python train.py --model="image classifier" --dataset="photos of arthropod specimens (BIOSCAN-5M)" --train_examples=97500 --image_size=32 --crop_scale_min=0.5 --horizontal_flip=true --translate=0.06 --color_jitter=0.1 --targets=["order"] --num_classes=18 --arch="caformer" --norm="layernorm" --norm_position="res_post" --activation="gelu" --mlp_ratio=4 --head_dim=64 --fused_qkv=true --qk_norm=false --parallel_block=false --inner_norm=false --patch_size=[2, 2] --depths=[3, 6, 6] --widths=[64, 128, 256] --kernel_size=7 --label_smoothing=0.1 --loss="cross_entropy" --head_dropout=0.1 --init="lecun_normal" --optimizer="adamw" --lr=0.0011 --beta1=0.9 --beta2=0.98 --eps=1e-10 --steps=13800 --batch_size=256 --epochs=36.2 --lr_schedule="cosine" --final_lr_fraction=0 --warmup_steps=2760 --weight_decay=0.2
Rows from block 9 of a small image classifier, named by matrix and row number. Rows with one number belong to one neuron. Each number is 500 + 50 x the weight over its row's rms, rounded and kept within 0 to 999. All counts start at 0. Numbers have three digits each.
After each neuron's rows are labels from the 100 images, of 14848, where the neuron reaches its highest value: "strongest on" is what is common among them. Only what is clearly more common there than usual is listed. The data: photos of arthropod specimens (BIOSCAN-5M). In brackets: how many of the 100.
# fc1: MLP up (model.blocks.9.mlp.fc1.weight, 1024x256), inputs 86-171
# fc2: MLP down (model.blocks.9.mlp.fc2.weight, 256x1024, transposed), outputs 86-171

fc1.714:521415565439462464545475447531456540477465389485420568472466607520498491504517405492472452437522499559536510429424554468505471465478532568590518473552450609603431536578501476542526520535475545521509466541447443459473365605509481503465425612578468453586497392
fc2.714:513557549469536561489421512540399518533516418533432494536436487527587459455506514539440491480533536559553536521546541428363425546511490491568563531419402549524457474591454422440539542477490512470460527512464463510450497534581416465524430504561560554520474416
strongest on: order Lepidoptera (84)

fc1.200:523430493554538589442493527590478516470396490424449478529489491466441524568496504450536455505544500466450486518478500375415429545605484512444546500510531504428507542458561403471508402536372517618480495463577469431501505436508536490508487497464506450508523570
fc2.200:513472472417383649599542536542469448575537444514451453508484515502498480518472464511456549444495662518458488493498494481474329539604474635587535536545316533522425438513468386520506510481530511493474444578449525486416465486515444522529415476592496525540501507
strongest on: order Hymenoptera (50)

fc1.354:463532490617564570467502475563419567491459531549439536558569467466506574477569570504579492493495459447454553565552445444441442566508432368456557519402513562426551507482538421438439441534458447528488526479557483498564524497568536415498526502464585510527479598
fc2.354:498509496394414657587541491558492445556492438522449475482392520497498493530487467516487522478494596530515509490488524550477353532609486607570552505531310509506407441562468404509493502454539525506474513555456553501420492512496422458535396476554487535523474517
strongest on: order Hymenoptera (82)

fc1.446:483423462558489532451501460575519441488409509487485439550429400485445584485488587445526483553476452538471485578529385403429435569526450550417488575473509521444497476490585451494495419482458542548451478403565519439477472397438501452550461467454520471448461585
fc2.446:510510508460421623566490492571484509607525436465450479523485558493543488531489497544467532450501668500513543492497532464480369510570474570587564508516352515547416440584476430525476470542461540535482464525456493514430411527540444519514417483608502532549505482
strongest on: order Hymenoptera (82); family Ichneumonidae (28)

fc1.506:481450537533466537464461564384546465509568560508546568528457544435440531398420483529494526597512502522512412505601513495475530502468526508501511550457532448513531492536484551531595531392445595439525583379470509450486547448512476545509453475513507524451490491
fc2.506:541413459465419584556489496460547510573566524388506494449476509515479476485352502482480528533510591491436485472420506496498388484511506584590514557537364447538464467528440474591507531512499487590540440558470569489519462512550490539520487462531495477503520521
strongest on: order Diptera (82); family Milichiidae (32)

fc1.756:554516530531492453490534509401552476452519540524481614426481528517513454478431496545544480541562467451571431452540580584557503458459597509538458475524506468534481565495456571520610604442530555487581592462500506585448477463467465611571512518494482456520569444
fc2.756:538447504495440588541433544452513529506549518406479585443497544498533470471385477538497492540542591520511420455418506506464416503534540573583546499477420467584489511514397486582529523466485518555535488533450521518501433515588455561525479499604455507551505491
strongest on: family Sphaeroceridae (25)

fc1.646:537499510566514523459513473488549492438437518455513548427456600556540426415444499550591397563585426392598467449495525466511460445516556501537517464525563506510465574485461513487533591464573535547509547500507401546522481483539444547545469547516423482530518470
fc2.646:534465547476473687510484482477472472489499494481480540479496506520508544485370515485526483591504592552527478489453484553477302510558482598552542447463383447530493480583469440559506470497494532502505511544443561545544439512536394500564453518567488514511423528
strongest on: order Hemiptera (38)

fc1.73:447576464493487531562646479515458494510500440563425493546502463535545594505526491481507552474444569527460555478400423561501496539518465500494532540451445523491517492433580525486412457638550434507495465558455540489544503526476494424423510540520511556524505568
fc2.73:499501518442509573539388486551491446486493435441436514477423556525533403505502440570459473446577542522549478501496558444473420544551495558627568512498429558552411439583460423501548576505474495540511536509504506473442442494550414476569419521592481494541531455
strongest on: order Hymenoptera (44); order Coleoptera (37)

fc1.733:476505488571490531477565507557486471474420521439463452526534404481475572553533575492588479512519458409525478634554413416393472574546488532469515533411545516454477489432599490488511441493451498528441552490533471461518548425485445478576449469433555425510467582
fc2.733:476492491394430644630514481565476487533509450481457450523444551509538451496507442490480526457481624516502549526514509468482353514575495560605524515515389578550417444528442415517496491523541473501483474600409478515423438559575441518528420493649483529590504504
strongest on: order Hymenoptera (83)

fc1.655:473423480401443394599524488437511473576540521531483462501456441529549465466425419482435568465471574570514569435469518485492590449471464518566460478572455461535507428511470542517554541472521436461506415546405548470462431533525535555502460521542473555529501443
fc2.655:498564565429541608534443466518434465440498450444468546467413530436523502503505515575501488469515502543556501461474588597518397478531504598610517434494393513562449555591401430497563558454497516610564544506457557518483446561517452450530461477556482543503514489
strongest on: order Lepidoptera (34)

fc1.436:541477623491529561496478499492457573414463454453428532455434639517492462450484420478499460463563536464507480418427560521504483458474589555539572420513446489575517601582510484480469512580511523516604476518503482498474409659534492481422440651535473504541505389
fc2.436:503564502443548546528429561526421522547551396538458502550478508526582467489474514556462527454515585540501559517523531444400425542502456456577560530468369586512454470561467418444545524519495487480477500511478482543482505480612449480548519503560548579545404437
strongest on: order Lepidoptera (67)

fc1.376:503380517524495530520508491514491493509345377467411504463522564535417511552460470416485459459517568520480496554475514357424450553539506540487538561521475626489434513479524416538543469483386578562434549509514408468435388474463429518506417579571480394585484509
fc2.376:495462541449422591497508529541467407545514439461455445482394488483551459482461546513482525465527546502537537531523518431361385539593451570596539538496416512557392449565469413486535580432477497543486533534511490482407444513546441526546445464575521518504537483
strongest on: order Hemiptera (77)

fc1.745:415449449524441557445555568559534436523480518452536447567482376445524523553558580466510540500469515469462451556540398457459448565563453496433457555449536485415520445492553507487482441489386458558444557424570563440479507432460546490621466420422558476453518624
fc2.745:546502533437468674606470504580496486571512440414470475553438544476561489517457490497488546487510586498480533476487517505515359532557494591578528460520373521544407472566440420561482473523510483557496437516489540571435444558537460503549451458585501527509520511
strongest on: order Hymenoptera (58)

fc1.496:486486513602545518436482516534465535406401515403464481504441512496480477461494539475624402523560411407560434551546455405390443473543524522474594511498500497485496602433533467483514508520450549545509558488541483479505536497539490535528483483476489475496480509
fc2.496:503482507460418702563535458487468505563497467490448494478485505523496529523414483473484511516484636536470477504474478539518315527575485587558541472510336467512451426589487435564507473476500502507477440571455552528535449531508467493541455515579490495532438524
strongest on: class Arachnida (25)

fc1.663:522432444527457470483490566382564441498483539493518522473523553491496523460403502533546483585534515424506413518481527498526500531470552593540464564525524492534536533444463586541553579417492592502540581557499479456473519434469451628559501514548443439496466446
fc2.663:563410502469413596545499531448515503507536493420486520447459520524497505445370490556492467536495547494484457478417467495461374465551529610593526551553414485558482523507395451554495510501500479555557471555430554451491431550558470543528465501588482482519526505
strongest on: family Sphaeroceridae (27)

fc1.479:437489392474434476553537415419531426480490541510529435480480453480453485546485531524581564458426506454414504472422487572619533481438444566535432481536473439496478482408468627565503536463509408555509483502464577504493458426423515477536504472434495427471506554
fc2.479:455522496402463636624403495535493474537545468494457496497488566491521452519486437486480558435474652525449532461459539471500388538530498563578510547521335561548472485541442461555507494513470477558569458549480508442405425532555462457500465501636495512551495487
strongest on: order Coleoptera (59)

fc1.680:554545560539515447462521483444532443471568573492497474450521531496508408463465511562537487536559488404563446447540511546589534348482583523575476432565498410549506515444428567529524561378569508485556561510522497567496502496505464593588571488441461471429574417
fc2.680:537412497490432550514495506459510477451488499419514570456435551506503467462389487544557502518535559516531458445435522515470411471494533591589518436524424443545521521543415457557520524478490516560565488548418537461518441542572474565536461469618454470500477458
strongest on: order Diptera (72)

fc1.282:523534529437511476552504507493484607478497426514521478508492577508501511495517413496489495432465515502438579433403515570509526473469553515545457505545442488487532547506517477527470469626517455487567349548465528505524442574549564473391558568539521525521500461
fc2.282:511545511429545511597437518565433571497504385527413485536442571554526467502565449539476523399508527509489558455482563404435486533524479458526565539499408602542441498539518438491503528549519483477497500547481447509426513517613433469483447549589526557597437455
strongest on: order Lepidoptera (46)

fc1.767:542456515463495468558525485478457613501523437488480516482533544530479510486493448447486510453487566476451532421404551533533511446486542501516478512565454483530503522506479473532455462609491462481586351594456536542537431570527539533414567594498486525518535473
fc2.767:504559499398548546587431513559427546478518384527445541509400569512533455479547434603473546426515516542511551433478563433467449501535497502554565525549397556517470498581476456465494571507536486480506521540474474479428514507572405466472394520586515584536454416
strongest on: order Lepidoptera (58)

fc1.253:619532548511529390546458527474462521518465473542375566465478488558531518456527513459572460575559482518571443546488483470495569523470520463533555475451440582491450482569545479497522474474501555442402539521457486624571476523550428443543488585523515527584436452
fc2.253:511536474517518639466454557480473533411445446442403470472496556455493503534511420506584483497521511430482483547450491434424358587564549490503562560440507520451583592455492467513572479487404500564575540500561429489527515455589430535539456495591470480569436521
strongest on: order Lepidoptera (74)

fc1.308:567501539487586537475478499506421547487449505501427613490479492538442570528519477467562465552485479505573537551545470451440483550484516480500575503421566560505508516527606492474504417468459558558478554484536503550563473483567479415590478579542525439548410490
fc2.308:488532480430413630599485490542480467565558446549464462526441504527497444519513463525474568447501585506470532464489551544466385532546474545576506510511304528479469445540433413574493512519568463481513454512392510468425493514496426506485417467595499554548490488
strongest on: order Hemiptera (75); family Tropiduchidae (30)

fc1.1:502458509540459511514496531542449483596398382471400463562533468540490583559505501414504508445421596546452559563532458406442489588539440510436579584443441580443489434487589415494489410501421474501382503515494466481489467495512482435500504528502575507578431540
fc2.1:515460492439423619564522526508501433536489435505448522465354514511504472541412499508491510498525560523543446515496511490469373524569521586592502516522390488542411483545429452563581523391486541501478593520496487503419459437470382590599358483560432486513517483
strongest on: order Hymenoptera (53)

fc1.299:428448445435417445545459505536492369474492455572521532477530476551419550490458516526420577528492498504434505475582489483524537480451520516446373508530447535462455499541492470608583543409588520504457432467437487459482494471411469515542543381473476482483508538
fc2.299:464513483453501616550478491510466500552505456462480488481472543492527474490486509489484533507509670515477429452440492485510354521565497578623522512484387534520504526554377437575528535476450523569538465479464568503390395528554436455511552501603473528511492495
strongest on: order Diptera (88)

fc1.170:542420460431415487531497571475513475545552517524558481518463455447476541496408533493425573498458530667455474566548509500483512479478467496496453528450492494485490389432504561508518510401459534426466548530473533471458551387471510573528498430503540484473473500
fc2.170:548456546427449634516436534492543468557559522430518508506481453447527495479418566502440540521515589529483456460458500547522398464511552582589492498619435440479504458533416478563504470519503451534548440486459591539446463526532546487559541444521522529446553534
strongest on: order Diptera (95)

fc1.459:448569376507436574488526568518588464422601540451553415532587545448420536594549499464502598450511471448442504485514468505474449514562509564467409537538555483452551563443520466489490465482448530536585453507523600460521552414512564482456470489514482522509528501
fc2.459:519515516482393656581541548526472541538503462527467460541504549549527477469467435540445545453481632548442479490480530459465361535557462505563595525497333528516439456535452422551470507511491487469500457576458547474456484508561455536518446500591509525551459479
strongest on: order Coleoptera (90)

fc1.397:466461570433401438615517423446539435616556500500408519514491444550545499485462536520422563498477548536580520490470504554532570431448459560505479482474393498499427406563490543510565501421537508454473514542451574519427470535475520554544550461544494494537518424
fc2.397:494484506384513598507421452459495465446532519448545532458455529477540383504460559598525512533551499491541496425466556579542407431509511605651505437531462451573471493579409495528523584444506513570568531504444552470484484528531497505537449470508498513471551458
strongest on: order Diptera (70)

fc1.220:507515477571520594443471481577504507437446554503458513461477571494445496494491512487601398490523461413501482508487463401416424507515526489452566493518546510499516576425529491502507468509398539541488501482586441520528549464518510490463498493502492406518535496
fc2.220:514513491442392688595544500490474480573504461505456468523470496523492506536410468488470553496457617547462503480475523536495317559565471563551529491531341473521458431578487440566475486511501490486470442544390558497504472533509444519520433481575516530549467543
strongest on: class Arachnida (33)

fc1.342:504385490503413551435510571518568362454583500442578441525479436456489474570461495528473537521507501492486471494580532439470528565516480541516424514483519397469503493475480489539512522444400545528507520427512492334443535425483477521609421464496543526444539524
fc2.342:569432500495434632550453497516539509585549481405481495507462478505538517519406510514462531530523655539476508536480501472469357524514488590581523563550396472526421447549422433558499507505454490562533451518481565507496424493536489497572480472587528516516497556
strongest on: order Diptera (86)

fc1.76:454462470480495519523554471560431530556508461523474504532545473506509570513521492440452504456459579544438599552474470464454460555505403464466547548483481548456548453448573414494472414534519452516454432533510527484540483455488537415449496550505532537525478520
fc2.76:549523546453485600537427473514473448492498486453436567452390569514506440503504482547512472476597497497535491445493575489471392480566540542631548455517439511564422509607427458489560569432495525511541555500470475538451482532546386494571379514568461505546508448
strongest on: order Hymenoptera (57)

fc1.103:504497477549528497475523474394564478456478547502551585439450533488469447469453497521606448544586476461586391482519505531511486517481547507521458470459516473516482554475485571566567526421460528523521603422534469539495491458526440550572467536512462460516507467
fc2.103:535421476480465586591468515442491562508543491389485507486490535498466430484391482498513516527521585529443446442447523495478391490508495554629513514504346478595459496534418488565536501530475470570570476532441541493534448549586492573529483485600477506551477486
strongest on: order Coleoptera (48)

fc1.24:430436465416383511490530451518508411517470493427547503448335490476511494543458542462480509543488500534593481468530509506565481476519493585486480445539436504525455456557448532469563482407495455558498585482473534465459445524449504531613467459483494447435527477
fc2.24:541480543425540619505414504511485507555545459431459518511507494500575475471458536543493562547532543508515530451482489557466378474501431558583510441472382465517472426624490437547493534534490473563537496499444568568492463566545475441550497484528520558487505500
strongest on: order Diptera (62)

fc1.206:583551579411462407508525471446522550494502435501451523514535513511588569474473521531546476626538453441549481506477511606492619452430555486553483396496492488493496486553543535531574436515634447408466530501500496669637535555525487457530603548516521514563468498
fc2.206:523593498519508632585406513493536498395504471464491505470478521402547471474490478551521442475582503523472455481446529573434362528565561543498544498431414487419516514527460421512536469441418488587544535532556466554490548445578455514544528468590548509471435492
strongest on: order Lepidoptera (50)

fc1.683:449417426528403532482602530519543399536498515490488451461508379468467517594495551393517564488435502503477490586490461496496484560514438564481481561485503501436528475426527508548521415457457460576435502453487597426510523372442480482591455454471519468484496597
fc2.683:524482504399425655594435538570525511526495456442438442514435535451554482516461507515485527455489629468483522494493526472492359528535526582574529532556374518541417459549436417539478448507466519548521454496494486516392472506562475512561467481638510532561489538
strongest on: order Hymenoptera (61)

fc1.166:517444512531538536497521455559476535493423438472432515516530498482429563572537519388513434506500542487491495570462436461456475586538519463467567542439503565471487551499588438504465362593435535568470469479545517535533494504558519460534511530491480464536475555
fc2.166:500512467433420606618520529551446475560498410522443485508444526523506478498489449515457537432495579522457547456491528480439391523559479561577527546555279533518424436528487411556478510473535462488498458563440502511415470505540406506512407487597497510540511473
strongest on: order Hemiptera (34)

fc1.740:590595494455550399492435497500423547481536464494452510495431563559569516499565447553491490517616468478504548436448524531509613443431522396603559379442524534496533500585542437441485500515588435479559527524515538615511518670552504447453517524445509552546570343
fc2.740:521532466490546488556439480498493530423525481502531515457400541532575424503532467629479470468536481519527531496494584557465505550429460478603536445416430537567452491554429488427520591483542491558538584593484485538509519532620478510511525496587541615503429441
strongest on: order Lepidoptera (59)

fc1.757:532480518523516527472452573474530481417441530446497574439481577541459464447437492539537414598559435502536406425548526433459452470503581470490550520496536455541499587525481528547520570412497582478573540465517424492496504527492438573567424555516485468554477453
fc2.757:557459531475459617550486520449485533598507487437472553468499484535481547494359461454500519588489628553493470509480480531495370524514523542585534484438379513522504465569449482589522495498467508564492489553480582542568440511545423539536506529612496482529476522
strongest on: order Hemiptera (33)

fc1.92:497451541506447537478512477510532411493429517412502505449387497476510430472461513447505497547550503494609451531593514484476490452519530533544513475489539449514437488549440511493552541386505539533481604492528432540489489480499489595639435494485469437455536503
fc2.92:537473520488467633544487501496495494533519469414490502505515485479537505470365534482531530556490591527504504463468478525471349539528472595582514478486387455518469510590477419552460465508460491588545469516455585524549425517555475499573516473583507529502491529
strongest on: order Diptera (62)

fc1.550:537463602480454513524471540542400566499476413458410439512512568523534532463477462538409515481477529556441491524449544430433572483512518468518587562536466576503434519550554410494449431559499531459507443569525466513441492543503509441456497589545525500577536443
fc2.550:496486480428489555537472537546452460511498406561427503510429526484509481500481476518498509447528574528495536502511516421411420567510487517551534558501361560534441475521482425500575546479484522455469520537455396518443498457636401538579401520561547570565421452
strongest on: order Psocodea (29); order Lepidoptera (28)

fc1.545:449508518462472520509560503467494400474530520496551489425452498508546429492473551544486539495511485506543467467524579502511447415517500512565494431558519454588442445524399526454557557352480534534496525520470501480403473520408496561564481447446482479459545490
fc2.545:532440550451502627501432498469517474547522478403493552472506500469543471503420530512495518529540588555542458486488524543528373415533516599598484388550420481545495472601378477547588508467478529545530526490420557560479442528523503524546502465570471515465556465
strongest on: order Diptera (80)

fc1.71:470568501601581543480496480548432558478447500514433465583604480503530576483563517501546504484444466452463535572516426477456456569550433408456605547416530578464535521480587456422437417546491446493459522520519448525590536503591539396455570529491583516556457581
fc2.71:505511513430399670586537502570476438570501434552418468486404509489513511521493461512480530482509629539514513507481502516457343539608472608565546525523340501525405451536470415521500503446528514494463527567467541472416495497489420475548377481560493535521461496
strongest on: order Hymenoptera (72)

fc1.98:503408518447387501462513495482535384516532508449595533462429423434531495535452528518477547549496513531569469486560510505476482464529493550506473462536484419468418449495480512520581533374469499529476549475459542455405443415424513614609479433469505482473537505
fc2.98:572438522463490598537451496521528512561541492370496487481482499458537487484408546532508539531494585521502484491467506520484367472530502612592490496531380447524462459557429432565506487516465482598575471511468550499499438525542504481552496465570513514493521549
strongest on: order Diptera (91)

fc1.682:531333504427447414553508504468480484547532489482525496512535484536518459526395414521418494481490573526436524479415567480512534470463423498544499561536396532555468439524479509486509517477473496496555416561407541503451426563457514483424478550529515542523469419
fc2.682:568556531454517599536430492529468464435527457434432555488363583504536440433523450607516415485580507526541475491510593552441389491575583538589570471505495522538479544547389421439531585479472475558532542524458509448468444498528447443535469512591525568539531445
strongest on: order Lepidoptera (52)

fc1.626:515419547481465523466487466485575383507490509441563492471390446434530452480447565494469501566552484541590446531539511523478521426532513540512461464515519440517450465481417537470567541406501517517445628488482478494469497443470528590629469421445522482424551532
fc2.626:558453535461480638523447484497518484537524510406478530497483476473511491488406547482520523567499600533497494458492493553505327470536480604578499432516403446531485466584460464606527485508451509552543465487460551518533428529531480489558488462578496512498495519
strongest on: order Diptera (87)

fc1.124:452434459578515570509459466577459495502450493502436489538483452513482554518541463464526517436511510477508548522516495380410420586532436415463526576541477579467488457442506444479545445476468545476442546461546435476503528445491469464504450500513512487614449569
fc2.124:517511512455425663540521509577503434565513452466479484493449511481543487555463503511467524482500634529536535510472527508503328511575458600596514472543329518507427441598462437509506467481495519527473486544430528537437455511518444508550446472539483530487519532
strongest on: order Hemiptera (28)

fc1.483:476422542476458529466507449515539394507477528397531522483398471433558447512454542461446501554528485511587417514586500443499500436539537521527507466516502467494475478501466541479557539396523540528470588446508451466440447453462526601633438447464481474424539506
fc2.483:544453545461498653521455480515501472528534486403501547484480518469535486474392545531504540551528564537517507471471498533485351480544499628588511431514376439519459461591437423557517495489451498566536503486476556549520393503537446502582500464557511496489502513
strongest on: order Diptera (78)

fc1.177:496522515571554553469490455557421560493398454508427504540560480505516610514540510448563495509477498508480519573470432447424450576528455501440615525409516590466491523505600420459427438561452493521444509516517485509582533508581510376473525541499555518567442576
fc2.177:482494489444380633612550516547435424553482436548443444498402511526500491523488462518465540442504622530496501504499496480447356522594484587571535531533341528520398465537467404544500517442534500487449505572448511469399480496516399515534421511579476522555503511
strongest on: order Hymenoptera (57)

fc1.403:484484485551556466450480531461511489488426518529451585429476610596419480526457429509540401538555453488494461462490553462548508508518528488501483499499534543532473593526473559615512549422485586495529525478532430526455450505467340537538421601515432446542456488
fc2.403:562460514481453569498430546433414559560498460408439635452453490501524495466371457477493489537504593553534449534474466468450408505536537552587589530443403509515482475559418453532541482483450496559516517509444551534518440529546409542583479542597457505560463488
strongest on: order Hemiptera (40); order Coleoptera (37)

fc1.191:543509590502499438536487425425441527543440446468526529479398515581521441504430483515453490499475441539557566424461511508464509463427497578579551439532370515589424433574476511526474531534568510550522506557426521592499353561466424496518444569543478523526556409
fc2.191:513569548435535610528409505539429492464494426461442571484398518470579441473522504603510442487559556551566511494510562474449431502577518501611595473459465570526441510594429440435527533464462506548480538492550476537475497532581460472553487505587513596556508459
strongest on: order Lepidoptera (71)

fc1.519:519470512528437554455511447497545418501496582442561521430420475408593434502459555516517556558546506468560409491527541453533488419514506520567489500544485403505448484504439554486533617395493483561509564485453525490472478454481472566598496470465515490419550462
fc2.519:570451533449484608515446481472487484510510475423507568477480486494535465478410517529497499573531566534547472463453500564504365460499474626597511444502405446552492489589432479552522499492486521565543511503441560509525441494535490481557501503565481514495505498
strongest on: order Diptera (84)

fc1.89:508516491592581550480451490610444581488440509526438483532591491512486548483563508449595471495496498472469538525478437418410435580547480391440621517411526561469495544490594412422436440587454500535463498474556464510585569530577527390506543503486549508532490546
fc2.89:505478505435392655604548493551473426556499445514446472489429507503496492541496472518466533454489623532481506492474516514474332528613467610576549517530324518527435440522470426525502506463514515482452489560456538506431500474494414469513394475568487518535479518
strongest on: order Hymenoptera (59)

fc1.269:477495444411490508569572445482545536522524488497539485518523507510460567510472430463499514425465537494418587434401523529562530541461488543512445535566409526509523540454493484580486441580460453521532349548440569485488473514478497503402573547524515511515509526
fc2.269:515539538473527582571426540566463521481491383499419518475453597505520450495515446571552513428542518517488561430455599428434415499588469513559571517539425598552448487586453423504520562477487497546540544561497450484424505516582419472510405511585476550580471460
strongest on: order Coleoptera (92); family Throscidae (27)

fc1.25:454476481545505577444524483553540501446444564458490429535517426408493554536545574471562511498510495424466488573516402431460437535563465509450501530419522474444531466438581460483449401531426459557505551458531554514525573428498537486545479466426522450449487628
fc2.25:501499494413431652584525483582472426581507427504446463494446525501519500534511474517441535452514650520491514487482501507487356535608493593592552507554359535510413433550465394534491494484534522524448460551483501499417476524496468458520422483564515553543496531
strongest on: order Hymenoptera (84)